From a checkpoint of a small image classifier: 5.38M parameters, arch vit.
Rows from block 3 of a small image classifier, named by matrix and row number. Rows with one number within an expert belong to one neuron, the router's apart. Each number is 128 + 24 x the weight over its row's rms, rounded and kept within 0 to 255. All counts start at 0.
Before each expert's rows are labels from the 100 images, of 14976, where the router gives the expert most weight on average: "strongest on" is what is common among them. Only what is clearly more common there than usual is listed. The data: microscope photos of single blood and bone marrow cells.
# router: router (model.blocks.3.mlp.router.weight, 32x160), inputs 0-159
# up: expert up (model.blocks.3.mlp.up, 32x80x160), inputs 0-159
# down: expert down (model.blocks.3.mlp.down, 32x160x80, transposed), outputs 0-159

# expert 3
strongest on: smear: peripheral blood; cell type: artefact
router.3 [162 129 154 112 114 101 174 167 171 114 151 128 144 158 109  97 136 137 108 160  82 119 115 114 159 109  85 123  95 144 167 134  88 130 166 129 167 108 124 138 149 133 123 125 151 117 160 124 136 118  86 136 119 149 143  84 165 135 127 170 127 129 155  85 116 125 117 121 114 145 172 123 107 162 130 119 140  94 146 164 144 123 108 131 157 133 141 119 137  78 164 116 146 125 118 119 157 131 151  75 141 154 124 108 114 144  98 110 173 135 152 166 114 105  97 123 120 119  82 151 157 169 134 100 117 163 134 147 164 108 162 112 114 147 127 135 124 108 122  90 178 158 112 152 106 109 174 109 108 138 176 127 125  91 128 124 120 140 127 108]
up.0 [ 65 141 142 139 146 151  95  91  89 178 155 138 110 109 118 147 129 134 143 106 127 140 140 112 125 103 128 116 154 137  85 157 164 132  87 129 106 115 123 124 107  99 116 117 129 116  86 124 112 139 129  98 139  91  98 131 116 123 123  81 144 152 137 133 136 124 151 129 151 142  92 127 152  95 139 155 115 159  92  98 115 161 115 125 116 134 131 169 106 153  84 157 122 105 161 126 103 137  94 104 113  69 131 136 141 129 161 142 108 126 112  84 124 149 149 137 129 142 156 125  82 118 121  91 145  91 121 120  73 165  24 118 144 100 123 128 130 152 105 148  84  99 113 118 123 138  96 127 122 114 109 126 112 133 139 113 142 129 124 111]
down.0 [198 103 115 102 137 127 124 125 137 116 105 105 106 132 109 112 119 107 137 129 130 114 136 124 101 127 156 137  81 105 112 123 105 100 127 136 121  89 112 100 130  60 123 130 104 126  64  99 142 111 114 121 116 106 109 157 110 108 132  13 118 109 130 179 117 112 148 127 122 142 129 115 132 173 107 105 116 118 114 138 122 128 187 130 113 126 109 104 119  87 159 126 120 121 132 117 117 111 167 152 139 112 121 109 120 119 122  95 131 132 134 132 118 119 112 124 127 115 103 121 177 105 112 182 119 145 123 126 104 132 136  96 144 127 130 128  98 143 167 103  91 196 138 129 170 110  98 104 128  85 136 127 129  96 122 119 126 140  98 127]
up.1 [112 120 119 129 128 145  85  80  80 175 114 142 122 128 120 140 125 123 155 112 127 154 137 142 146 120 161 128 149 147  92 132 142 114  88 140 109 138 145 114 114 113 155 144 122 124  83 140 130 148 166 128 150 121 110 131 113 142 151  69 141 122 108 107 140 121 130 113 144 142  74 119 146 133 108 149 125 171 101  99 115 144 119 140 116 116 118 131 124 118  73 142 125 127 158 146 117 132 106 148 114  73 138 159 136 116 183 125  94 116 115  71 142 143 177 143 130 139 171 136  61 100 122 156 117  69 112 116  97 138  86 130 156 115 135 143 107 165 151 159 107  98 118 122 142 145  56 148 160 131 115 151 121 168 143 129 133 135 127 105]
down.1 [161  97 101 107 113 111 100 107  80 134  76 110 106 101 126 116 109 102 147 117 126 109 118 127 114 100 184 113 103 108 118 113 145 110  84 118 130  93 107 109 117 100 110 119 113 131 112 112 109 110 116 106 107 111 110 137 116 101 122 120 112 109 120 179 115 120 110 109 112 119  79 107 107 221 112  95 105 112 107 113 111 103 160 117 108 123 109  95 112 165 114 109 104 113 121 118 106 116  85 208 111 107 103 117 107 111 102 109 104 115 120  97 114 100 104 103 108 118 124 102 184 118 107 133 109 100  98 107 150 106  98 118 109 117 107 124 116 110 143 114 107 164 112  96 143  98 108 110 155 104 117  97 128 114 106 121 119 109 104 142]

# expert 5
strongest on: cell type: artefact
router.5 [167 136 154 122 116 110 166 169 175 108 143 135 146 161 106 114 136 142 103 162  79 129 120 115 154 113  81 130  92 134 163 144  86 126 172 144 155 118 137 138 150 128 128 142 146 112 157 136 140 116  86 146 132 152 150  93 169 145 138 166 126 147 150  92 116 114 118 127 125 142 173 131 101 153 149 131 151  91 152 163 147 127 105 132 157 143 154 121 153  83 168 127 153 135 124 131 160 133 145  85 153 156 122 106 124 147 102 106 171 140 154 172 114 115 100 127 124 125  85 148 157 160 141 102 135 164 149 149 163 114 159 120 115 156 130 140 144 110 121 106 182 160 105 153 102 124 175 118 103 137 169 126 137  89 135 137 133 148 123 110]
up.0 [168 121  87 157 130 110  86 103 115 140 105 132 125 111  98 135 116 133 131 125 119 109 124 128 122  98 156 100 169  97  91  96 133 130 109 115 116 176 128  96 114  67  93 119 113 154 117 133 119 130 128  99 134 141 133 114 116 118 140  92 159 126 114 124 136 148 108  91 111  76 103 130 133 131 131 134  90 101 104  95 120 109 163 123 102 126 105 104 134 101  89 150  99 136 113 128  97 121  84 145 123 135 126 115 135  94 141 132  99 100  95  98 126 167 169 147 140 126 159 110  91  71 106 136 134  83 125  99 131 122 144 132 122 107 119  88 150 154 143 178 164 154  87 116 116 121 116 137 189 110  94 113 165 185 135 124 118 107 129 155]
down.0 [101  97 108 105 109 100  90  93 123 109  65 106 106 100 142 108 101  97 120 112 153 109 107  98 103 115 103 100 114 100 101 104  85 101 116 109 104  95  98 116 114 143 101  97 109  95 137 100 103 106 101 104 114 138  93  92  98 106 101 100 119 110 104 118 103 103 124 108 102 105 109 117 109 140 108 109 106 105 106 103  99 108 133 102 113 109 113 101 102 117 102 108 106 107  95 109 111 101 116 105 101 131 112  92 103  98 100 106 115  97  97  94 105  99  95 108  95 114  97 103 130 136 113  82 110 102 104 108  90 102 121 112  98  95 102 104 110 106 123  97 170 116 152 107 132 106 137 106 120 130 100  97 109 112 103 113 106  97 127 110]
up.1 [116 115 104 157 132 164 104  90  73 152 111 132 108 104 121 160 108 136 155 104 151 113 115 117  93 147 125 149 184 120 100 145 175 145  77 131 103 163 142 131 123  76 130 129 134 136  79 150 124 137 164 119 133 107 152 161  87 132 145  81 143 129 124 137 141 105 165 159 119 120  77 134 147 123 139 143 118 157 122 110 126 146 145 135  95 127 122 124  97 137  83 129 122 103 145 130 100 141 134 173 141 108 139 153 138 122 152 153  90 123 121  71 153 146 157 130 128 127 156 142  75 101 115 129 134  77 157 129 118 120  93 163 141  94 136 143 133 170 117 155 114 117  97 113 164 114 107 143 159 100  94 133 133 184 123 133 145 129 135 129]
down.1 [124 168 146 161 143 161 146 132 134 147  80 150 149 165 143 139 139 154 137 155 130 145 148 132 131  93 131 150 163 153 135 143 157 142 133 149 150 154 151 149 150 124 134 152 131 137 169 147 145 135 157 156 147 138 151 150 125 138 161 147 108 159 150 150 160 146 139 152 157 157 141 151 156 173 155 156 149 154 153 157 156 144 143 134 150 143 152 146 150 129 152 148 148 156 161 126 149 147  76 135 151  86 143 154 146 157 128 142 150 159 159 130 151 152 156 146 160 144 170 139 140 135 139  83 157 131 153 151 151 154 153 135 162 152 143 145 158 151 176 147  84 122 173 144  72 149 123 132 137 119 144 156 139 143 165 147 133 159 141  72]

# expert 6
strongest on: smear: peripheral blood; cell type: erythroblast
router.6 [172 142 161 112 114 110 164 170 170 103 146 135 146 161 110 108 135 148 106 164  83 129 126 121 159 113  87 132  89 158 168 142  87 131 168 133 166 106 133 149 153 131 136 130 142 109 159 135 139 120  89 144 130 146 150  80 168 143 130 170 127 143 155  95 123 125 119 133 123 148 170 134 107 154 135 128 143  88 154 171 150 129 110 127 162 140 151 127 148  84 166 121 153 140 124 125 167 137 149  93 151 156 123 113 123 148 101 109 172 137 148 164 109 104 100 128 128 121  84 154 156 164 145 104 126 160 140 138 164 116 157 113 118 160 130 140 143 119 120 103 175 151 110 152 103 116 172 116 109 137 169 138 136  92 131 141 132 153 128 109]
up.0 [109 129 136 144 155 127 102 108  97  81  81 155 133 125 137 164 161 157 146 125 125 147 145 153 125 135 100 119 170 132 115 153 121 150  91 129 117 167 124 136 127 149 150 146 149 153 104 154 153 158 158 124 181 159 131 136 115 145 153  99 132 153 130 173 163 154 124 155 138 126  91 141 154 107 138 176 115 151 129 113 129  98 154 131 128 138 137 181 148 135  98 141 133 129 124 159 128 115 129 162 143 127 162 136 174 136 172 147 104 138 140 106 187 157 156 151 176 154 141 130 125  99 151 136 123 104 121 144 126 136 172 158 164 119 169 146 126 134 134 157 132  84 175 122 110 182 129 137 128 149 101 130 143 168 175 163 147 139 139 127]
down.0 [136 114  99 102 102 115  97 117 126 162 128 108 101 103 107  98 101 106 134 111 144 101  93 115 121 124 163  99 121 120  93  89 145  96 107 103 118 104 106 113 107 120 104  99  95 105 158 111 109 111 113  88 104 115 121  98  96 106 126 101  96 109 113 108 108 123 120 102 101 106 122 100 112 127  98  92 101  92 116 100  96  94 152 106 112  98 106 103 101 149 119 105 105 116 102 123 106  97 166 139 103 142 112 100  87 111 105  99 119 108 107  89 114 102 119  99 118 119  85  98 134 147 108  93 108 138  99 106  89 109  77  99 110 101 113 112  97  98  91  97 129  76 138 100 143 115 132  98 141 132 101 103 101 114  97 102 104  96 116 148]
up.1 [106 120 125 131 162 140 137 111 119 112  62 147 148 108 112 139 132 147  70  93 145 164 185 127 108 120  83 173 147 158 139 145 125 145 102 146 136 125 124 118 109 112 140 135 113 148  94 160 108 137 133 147 121 149 155 139 124 121 135 122 137 136 134 120 150 121 136 167  96 114 109 164 148 165 135 140 134 147 122 118 158 118 123 125  90 138 102 144 145 127 117 119 109 160 141 112 120 117 103  73 123 139 141 165 162 113 132 136 118  97 112 107 143 138 116 130 173 152 146  91 144 145 156 123 155 115 131 132 105 157 121 106 187 118 109 119 128 138 225 158 110 175 160 136 171 136  74 115  99 143 127 118 132 148 187 128 121 146 119 153]
down.1 [128 160 156 148 155 155 150 154 126 142 103 148 154 145 151 157 148 147  96 139 126 155 159 149 153 108 141 141 152 153 153 148  98 155 106 148 155 161 154 143 160 148 137 161 154 162 134 153 163 160 153 148 152 111 149 146 140 160 152 131 101 162 152 121 156 154 142 157 158 151 124 159 160 113 144 157 161 151 155 147 149 150 152 153 161 157 159 153 150 111 110 159 146 155 152 153 158 151 106 155 154 118 165 152 147 158 148 164 128 155 156 104 154 151 149 144 151 157 166 160 130 134 159 146 167 145 145 142 114 158 112 165 154 147 148 160 150 158 103 154 116 119 134 151 127 155 159 148 115 141 148 163 164 150 150 158 138 146 149 141]

# expert 29
strongest on: cell type: blast
router.29 [172 124 152 114 114 106 169 172 171 109 142 132 152 164 114 103 133 140 113 158  76 120 120 114 159 110  92 120  88 141 168 132  81 124 170 139 156 114 127 142 151 133 134 128 138 114 168 130 139 116  94 144 127 150 146  97 169 137 140 173 125 135 156  91 124 123 113 119 115 144 173 132 108 155 133 120 144  93 149 163 157 118 109 141 161 142 143 130 149  90 165 119 148 127 115 121 155 130 139  91 151 163 118 107 128 141 101 113 176 143 161 165 114 110  97 122 124 120  94 142 163 159 134 105 121 162 135 155 176 112 167 110 118 150 133 143 137 107 123  96 178 152 100 149 107 109 174 111 104 139 171 132 129  87 134 134 133 151 122 104]
up.0 [ 52 113 134 146 136 164 116 115 102 132 177 102 121 116 173 135 129 120 125  76 191 139 154 140 112 119  88 132 169 117  88 131 162 142  95 135 133 136 132 117  84 162 132 143  98 130 152 116 129 130 124 125 144  81 151 137 115 103 155 104 158 127 124 164 140 149 146 136  98 124 108 150 121  38 130 126 141 160 140  88 155 139 127 115 107 140  96 151 104 177 103 109 127 126 135 112 100 122 143  72 113 109 123 154 129 108 153 142  99 123 119 112 134 142 147 139 142 138 101 109 147 115 137 131 133 129  79 136 132 169 113 136 132 116 111 123 132 117 114 156  88 161  94 125 152 124 145 139 172  91 116  95 134 131 112 112 166 114 126 114]
down.0 [ 83 151 152 147 143 146 174 168 141 111 166 139 147 146 142 152 136 153 158 148  97 126 138 143 154 122  56 132 150 154 147 147 155 142 160 150 141 146 140 158 166 101 152 137 154 150 102 140 142 145 150 134 130 126 154 132 142 137 146 138 144 141 153  86 151 158 188 137 152 161 147 146 137  67 153 160 142 138 136 143 156 147 143 146 148 138 140 155 150  53 156 144 142 158 135 132 149 136 108  84 152 150 139 130 142 135 136 163 144 129 149 145 138 150 144 134 147 129 125 136 107  83 148  65 139 109 152 133 126 132 108 145 150 138 145 144 145 141 150 153 107 131 117 135 113 138 188 149 141 118 143 134 142 147 141 139 154 143 154  66]
up.1 [ 90 115 108 140 131 141  83  72  59 153  85 120 111 111 162 150 137 115 138 105 158 139 144 138 114 138 160 133 172 117 100 110 192 130  68 129 107 136 129 116 103 146 128 121 109 147  90 126 127 134 145 119 120 118 119 140 100 110 129  60 118 123 118 159 136 132 136 133 125 118  58 133 139 115 124 119 111 175 108 102 119 138 109 126 105 124 105 129 112 172  86 123 110 121 131 133 106 132 107 136  96  90 122 148 140 104 165 128  73 126 102  52 144 129 150 135 136 139 153 107 106  91 123 127 128  77 117 113 130 135 123 129 139 107 136 111 126 135 144 151  83 138 124 110 162 140  83 134 156 118 102 123 128 167 120 119 137 122 150 141]
down.1 [130 124 137 136 133 126 125 147 147 224 245 133 138 145 125 127 129 133 120 132 104 137 131  93 118 190 153 127 115 139 128 131 161  95 143 119 127 139 112 104 120 107  89 129 129 136 107 141 115 142 121 136 129 128 135  76 149 136 146 110  73 130 115 152 118 138 144 141 124 129 155 138 156 102 124 136 133  90 129 123 130 143 124 109 155 122 143 130 124 151 141 137 152 144 142 107 153 133  97 111 112 120 131 117 136 117 101 128 144 114 139 156 116 120 138 125 130 105 142 124 110  31 121 101 136 151 118 144  54 124  94  87 137 114 107 109 122 113  76 146 120 101 112 138 176 146 147 113 134 164 142 126 120 113 139 111  88 133 113 127]