A small image classifier, trained from scratch: layers 8, adamw at rate 0.0018.
Rows from block 4, named by matrix and row number. Rows with one number belong to one neuron. Each number is 128 + 24 x the weight over its row's rms, rounded and kept within 0 to 255. All counts start at 0. After the name is the row's rms in percent of the matrix's.
# fc1: MLP up (model.blocks.4.mlp.fc1.weight, 960x160), inputs 0-79
# fc2: MLP down (model.blocks.4.mlp.fc2.weight, 160x960, transposed), outputs 0-79
fc1.77 178 [ 87 124  81 129 128 186 117  96 125 142  78  88  79 123 134 132 180 129 136 104 154 179 128 114  82 136 115 176 123 124  82 123 173 121  87 134 136 117 127  89 139 129 129 131 134 169 105 138 124 129 180 134 123 129 130 157  75 115 128  87 125 127 122 156 129 124 142  77 126 121 118 124 135 148 122 132 124 133 121 128]
fc2.77 073 [107 121 142 121 121 198 128 161 127 140  75 137 140 125 126 126 119 144 115 113  99 117 134 121 144 181 189 138 168 104 106 130 112 159 152 114 138 124 126 124  92 172  75  79  97 151 133 126 128 128 116 159 110 121 104 147 148 141 157 120 163 183 111 126 131 112 120 141  96 136 141 143 122 120 115  87 125 127 126 175]
fc1.78 046 [138 124 130 113 101 125 125 159 148 126 129 122 133 172 131  71 129 129 127 137 127 128 102 134 130 133 129 125 150 141 122  91 128 132 134 146  88 101 164 136 106 129 124 140 148 128 127 135  82 166 128 154 156 130 166 132 127 183 103 126 129 173  82 130 155  93 129 125 114 102 101 124 134 127  69 188  75 161 148 155]
fc2.78 036 [100 127 150 129 107 144 125 146 149 100 154 121 130 150 128 132 150 154 123 124 126 133 132 150  97 122 141 124  95 169 109 165 128 127 129 166 121 125  94 155 141 127 113 132 118  56 132 160  98  94 156  70 108 125 127 149  93 149  97 136 128 125  96  98 159 104 127 123 141 171 106 136  96 133 138 144 124 103 149 107]
fc1.79 147 [ 94 120  73 127 130 169 103 102 137 134 112  86  85 119 135 138 174 130 120  93 142 174 150 105  86 140 125 172 130 145  78 141 174 117  76 142 136 131 134  90 132 147 145 119 125 170  94 145 133 121 174 122 124 116 126 153  83 103 108  87 124 124 120 158 136 124 122  82 134 125 107 125 116 115 118 133 130 130 151 118]
fc2.79 135 [ 96 145 134 119 118 172 128 169 110 155  80 151 137 135 167 117 153 178 106 126 118 115 149  91 108 134 112 125 146 161 122 158 107 120 131 115 125 119  98 100 120 109  80 119 119 152 101 154  88 105 129 149  74 142 101 140 121 158 146 103 143 147 118 103 123 111 142 112 110 137 148 166 100 155 101 112 144  93 169 140]
fc1.80 045 [133 163 125 123 113 132 135 137 127 132 121 127 130 119 125  99 127 136 122 127 130 128  74 134 128 125 131 133 107  73 124 171 131 177 119 150  79 153 153 138  98 120 115 110 138 132 123  88 157 154 130 148 101 122 138 124 126 155 191 135 128 148 143 126 108 197 130 133 109 153 159 108 139 113 145  92 152 119  63 107]
fc2.80 044 [131  78 113 123 166 144 132 109 103 164 113 147 142 140 121 159 110 145 133 110 133 115 161  55 143 131 113 146 176  97 140 135 127 140  94 169  84 137 123 118 139 131 113 150 146 183 130 118 142 145 133  89 109 128 164 140 116 119  91 154 129 109 163 131 203 147 129 117 133 113  98 130 108 120 124 112 175 134 152 109]
fc1.81 132 [ 98 129  45 134 133 159  84 105 125 120 135  98  93 119 104 131 171 117 128  98 136 170 127 109  91 118 152 170 131 130  99 138 158 108  74 130 140 123 142  91 135 141 137 128 137 167 117 136 130 125 168 117 126 116 133 141  87 113 138  75 136 110 134 151 138 127 139  89 138 119 123 121 136 131 128 137 136 118 121 128]
fc2.81 105 [ 71 144 111 129 128 199 121 136 126 124  97 134 132 113 180 146 147 172  89 115 167 130 118 103 145 144 113 130 136 122 138 129 153 134 139 135 110 157 124 137  91 144  95  89 147 135  61 141 128 138 132 164 103 142 111 125 133 143 163 104  72 185 126 128 102  93 125 125 134 157 124 132 144 114 114 117 133 104 152 177]
fc1.82 044 [135 136 133 148 110 131 104 133  94 119 134 134 128 106 123 141 124 175 123 143 128 125 182 135 135 129 121 127  88 167 134 161 130 163 138 181 134 120 112 125 135 126 134 163  57 123 127 158 194 203 118 125 172 126  85 129 128 107 105 123 129 112 165 131 143 132 130 140  75 155 140 150  71 134 148 120 154 149 102 158]
fc2.82 043 [125 133 114 153 115 146 123 136 101 119 119 149 134 140 124 123 155 111 125  80 126 134 175 134 153 125 127 112  95 173  97 143 123 156 121 173 111 168 149 144 117 124 115 137  92  98 125 121 110 123 180 118 118 123 126 149  75 156 105 125 126 131 132  95 179 107 123 100 122 123  50  97 124 128 164 123  97  98 169 128]
fc1.83 074 [ 80 146 124 143 115 119 126 122 110 131  96 108 124 149 142 123 144 169 138 101 133 141 126  79 110 186  94 142 143 122  66 120 131 138  96 106 113 100 131 138 133  84 106 146 139 143  58 141 126 137 139 130 189 220 147 113 115 149 121 103 150 128 152 156 137 115 170 120 144 121 110 127 133 151 131 131 134 112 117 117]
fc2.83 197 [147 107 124 106 140 109 109 101  89 102 156 102  84 100 134 126 104  94 132 117 145  81 103  93 147 162 120  96 107  77 133 104 116 118 124  82  96 118 118 128 111 100  89 108 113 128 153 105 148 119  93  84  85 154 121  98 155  96  93 145 146 123 130 126 130  93 112 141 124 112 101 106 124 136 118  91 139  94 113 105]
fc1.84 085 [111 102 124 135 107 173 127 145  92 185  54 103  86 102 181 132 153 139 176 123 134 151 132 154 106 146 158 153 117 136 115 137 116 156 119 155 120 108 110 114 121  57 128 135 136 153 114 124 107 153 154 150 130 142 180 146 101 128 136 126  81 156 149 102 133 102 166  98  89 135 138 131 119 177 114 145 106 158 129 136]
fc2.84 132 [141  79 125 141 162 132 158 117 110 111 143 150 129 106 146 140  90 118 138 148 124  99 152 109 179 134 141 122 141 112 146 143 132 143  93 115 122 157 125 142 109 110 122 118 122 184 138 123 142 138 135 124 108 112 142 111 137 130 108 115 149 144 163 127 138 116 171 158 118 145 144 135 142 119  99 106 122  95 111 141]
fc1.85 039 [137  58 122 191 112 126 120 127 181 122 133 121 136 144 128 119 132 109 125 150 130 129  79 146 133 130 129 132 147  79 123 115 130 138 119 188  99 120 108 103 124 123 120 111 125 121 128  96 125 129 129 121  81 124 162 118 132 144 169 126 128 159 137 116 111 137 132 130  92 138 115 143 179 126 117 124 150 163 128 148]
fc2.85 042 [147 152 133 123 156 144 109 120  95  65 174 120 121 139 125 177 160 121 131  96 131  84 119  83 145 129 127 106 123 120 136 123 125 161 111 148  99 153  79 121 127 129 100 115 104 113 129 152 142 115 109 105  97 127 132 116 167 179 117 119 126 140 147 145 170 126 127 178 111 174 102 136 126 128 139 123 111 107 150 150]
fc1.86 094 [ 84 152  85 128 131 130  38 127 164 119 126 134 130 121 102 126 141 137 107  76 134 144 132  71 117 158 187 139 141 119  79 139 161 160  91 107 117 168 129 132  91 153 115 136  99 138 107 122 128 112 136 125 109 179 128 140 112 126 136  87  96 120 149 147 119 149  93 117 131 144 140 153 101 149 119  87 122 134 108 114]
fc2.86 112 [107 158 139 132 148 170 153 129 136 148 138 121  85 160 128 127 138 181 148 144 102 151 128 205 171 133 147 133 155 143 136 147 152 141 185 140 132 152 150 146 109 131 107 113 102 156 101 137 109 170 141 182 166 119 114 130 163 179 169 116 162 166 106 128 148 121  91 143 157 153 139 151 142 146 103 150 154 139 155 178]
fc1.87 057 [132 131  89 145 117 143 138 187 120 127 127 119 107 116 126 127 139 128 143 126 226 142 127 147 116  78 213 143 110 161 132 137 115 103 117 116 130 107 129 111 144  95 145 128 159 142 137 130 120 128 140 135 135 147 105 143 114 121 118 108 196 131 140 114 129 112  75 110 144 123 124 111 148 112 121 142  98 138 134 138]
fc2.87 123 [149 161 138 144 129 148 169 172 167 161 106 147 158 165 105 120 127 159 101 135 152 158 140 184 124  91 158 139 135 154 132 139 111 127 172 147 138 130 140 139 138 148 118 135 130 135 162 172 129 132 122 168 138 120 105 143 150 188 173 129 136 144 120 111 134 150 152 130 156 153 139 165 148 191 133 154 148 144 145 142]
fc1.88 046 [133 130 128 157  75 134 124 129 167 123 128 122 124  61 126 120 133 165 127 140 129 133  68 140 123 131 134 130 123 146 125 152 128 100 123 164 176 106 166 120 148 124 167 135 164 124 127 160  93 101 132 133 110 128 171 105 128 109 166 133 128 155 152 125 118 163 132 127 121  88  53  85 144 126 123 103  94 123 113 146]
fc2.88 044 [133 125 130 139 171 167 105 114 105 112 124 129 137 136 122 168 171 122 126  76 128  98 144 121 137 129 120 131 140 156 160 146 125 148  95 183 104 120 139 105 147 128 118 133 172 116 127 151 127 138 132 106 135 124 158 130 117 131  76 119 127 164 139 124 129 135 125 127 136 127  95 125 139 126 121 145 165  77 172 108]
fc1.89 042 [137 112 132 126 181 127 115 149 104 127 127 115 129  73 126 163 127 149 127 126 127 132 158 107 120 132 130 133  74 137 128 142 130 113 133 158 176 147 154 113 156 125 131  66 113 134 130 118 139  96 133 136 120 127 117 125 126 131  95 125 127  89 117 123 154 111 127 126 160 123 201  90  76 131 166 130 130 138 129 130]
fc2.89 044 [101 116 131 176 119 140 136 167 138 161 136 125 158 125 132 152  93 156 129 168 127 133 123 196 149 129 124 130 111 146 135 159 126  96  98 190 159 100 133 116 151 129 148 141  94 160 130 115 114 158 119 121 119 129 135 170 132 153  89  86 129 126 105 110 162 132 129 116 143 159 151 166 131 124 114 140 125 141 130 124]
fc1.90 189 [ 78 130  76 124 132 192 122 102 131 152  94  89  84 128 135 131 181 128 134 110 142 183 130 118  84 131 130 177 128 132  82 130 157 123  90 122 132 120 135  97 130 134 128 128 131 165 104 137 126 127 184 129 126 121 125 162  72 119 126  68 127 129 128 181 129 128 121  75 130 124 127 125 131 146 130 129 129 128 126 125]
fc2.90 050 [113 158 138  96 121 168 125 157 125 109  85 134 137  84 167 154 122 166  67 128 188 125 108 124 104 162  89 139 127 139 135 119 122 139 155  91 135 127 142 121  86 131 115  87 152 113  71 152  93 100 115 138 136 145 125 111 137 123 145 140 123 179 130  96  96 127 164 149 117 135 143 144 121 127  94 131 122 141 141 155]
fc1.91 042 [128 106 136 149 152 129 117 127 176 128 120 127 132 133 123 161 127 118 127 123 129 128  56 136 128 127 128 132 126 139 123 187 128 117 129  83  76 123 161 132  78 127 102 110 131 130 125 139 148  64 134  99 171 129 119 118 129 121 102 128 128 104 149 133 113 147 130 123 175 196  94 119 155 122 183 106 152 139  84  87]
fc2.91 031 [130 133 134 152 158 161 116 115 121  83 131  87 137  93 126 112 148 129 127 102 130  98 141  93 162 126 133 122 151 144 148 196 123 145 140 178  76 144 153 137 145 128 113 139 154 150 127 148 132 143 142  96 124 124 122 139 171 136  74 128 126 179 175 137 119 129 125 152 118 126 132  96 121 129 135 150 101 131 142  84]
fc1.92 077 [107 110 112 159 115 165  90 107 122 105  81 116 121 107  68 147 148 142  70 148 147 144 131 133 112 173 189 152 124 133 112 168 101 119 121 113 110 133 164 128 130  74 119 138 123 147 140 127 153  95 148 126 115 137 126 138 111 143 153  97 156 141 119 156 138 145 177 107 123 156 103 121  97 217 122 127 131 131 152 120]
fc2.92 108 [159 156 136 132 141 172 182 125 163 159 109 140 176 134 174 138 152 160 122 143 166 153 156 153 146 149 162 131 131 159 135 162 110 125 138 145 134 138 137 138 132 107 115 119 154 147 143 155 129 142 133 126 133  92 128 169 108 133 113 102 118 160 159 130 171 146 105 125 149 143 140 133 114 102 138 151 143 137 167 146]
fc1.93 038 [133  79 133 130 125 114 115 148 202 121 135 146 146 113 127 163 128 170 127 136 125 130 179 131 130 127 138 129 125  93 143 151 119 150 129 102  77 144 182 137 115 124  50 113 151 125 128 135 125  81 133  68 108 129 114 124 128 116 154 127 126 132 134 148 153  47 122 119 162  92 120 105 100 132 160 121 169 103 155 150]
fc2.93 037 [121 119 145  80  81 164 160 123 147 133  93  72 139 125 130 119 130 133 125 121 123 160 149 165  87 123 124 146 135 119 143 148 124  69 139 159 146  95 109 121 148 124 126 130 168  92 129 179  96 128  81 142 154 123  86 153  83 151 121  86 126 128  86 141 137 166 127 125 103 142 150  90  89 125  69 137 125 165 131 122]
fc1.94 189 [ 84 142  80 131 130 182 115  93 127 141  95  89  85 130 122 123 182 138 134 109 147 182 120 119  82 129 116 177 125 121  94 123 160 121  88 118 132 135 136  97 120 129 128 128 132 170 104 133 142 133 184 128 126 121 117 156  74 125 126  79 126 121 133 173 119 129 137  75 134 126 129 128 133 141 142 137 129 126 123 135]
fc2.94 072 [126 106 133 107 115 138 123 136  94 109 111 177 144 108 153  95 104 128 109  98 117  90 155 125 127 147 192 139 177 141 100 145 149 165 122 111 149 165 150 112 114 153 120 105 126 165 117 143  90 101 147 142 102 134 124 142 122 119 142 156 134 152 135 180 101 105 116 162  77 129 126 143 119 148  97  91  97 122 129 143]
fc1.95 181 [ 86 127  70 127 131 181 118 102 122 150 100  91  81 125 129 134 182 132 138 107 147 183 127 116  83 128 132 176 129 132  80 126 164 118  87 122 133 122 132  95 137 142 135 123 134 166 100 139 127 124 185 126 135 131 127 152  71 117 131  75 128 125 129 166 132 128 131  73 128 124 124 122 125 135 130 133 131 126 127 126]
fc2.95 059 [107 133 128 110 111 197 155 166 108 142  76 123 124 102 189 127 132 164  71 144 135 104 107 106 114 160 128 123 125 134 140 125 116 123 141 107 125 128  96 100  92 143 108  88 103 122  66 124  96 106 110 152  93 146 111 110 141 150 139 115 152 174 120  85  94 115 133 127 107 133 138 137 107 145  97 120 117 111 128 158]
fc1.96 076 [118 101 105 136 142 137  89 149 111 154 144 138 128 115 143 117 133 127  97 129 151 137 132 105 122 100 201 132 123 151 145 131 176 130 127 129 136 153 122 104 109 163 149 138 135 130 145 117 143 110 131 116 106 169 122 211 124 127 121 113 140 131 141 135 144 118 115 120 127  99 120 124 116 187 135 147 130 115 128 124]
fc2.96 148 [113 136 162 117 134 107 169 152 167 138 126 168 207 150 150 123 113 141 126 133 105 127 196 124 139 158 102 120 169 140 171 185 129 156 138 162 157 154 154 128 167 141 111 139 173 161 141 150 132 120 121 119 109 136 122 165 142 152 116 153 155 129 132 125 149 133 115 168 120 145 142 124 106 150 149 127 158 158 149 103]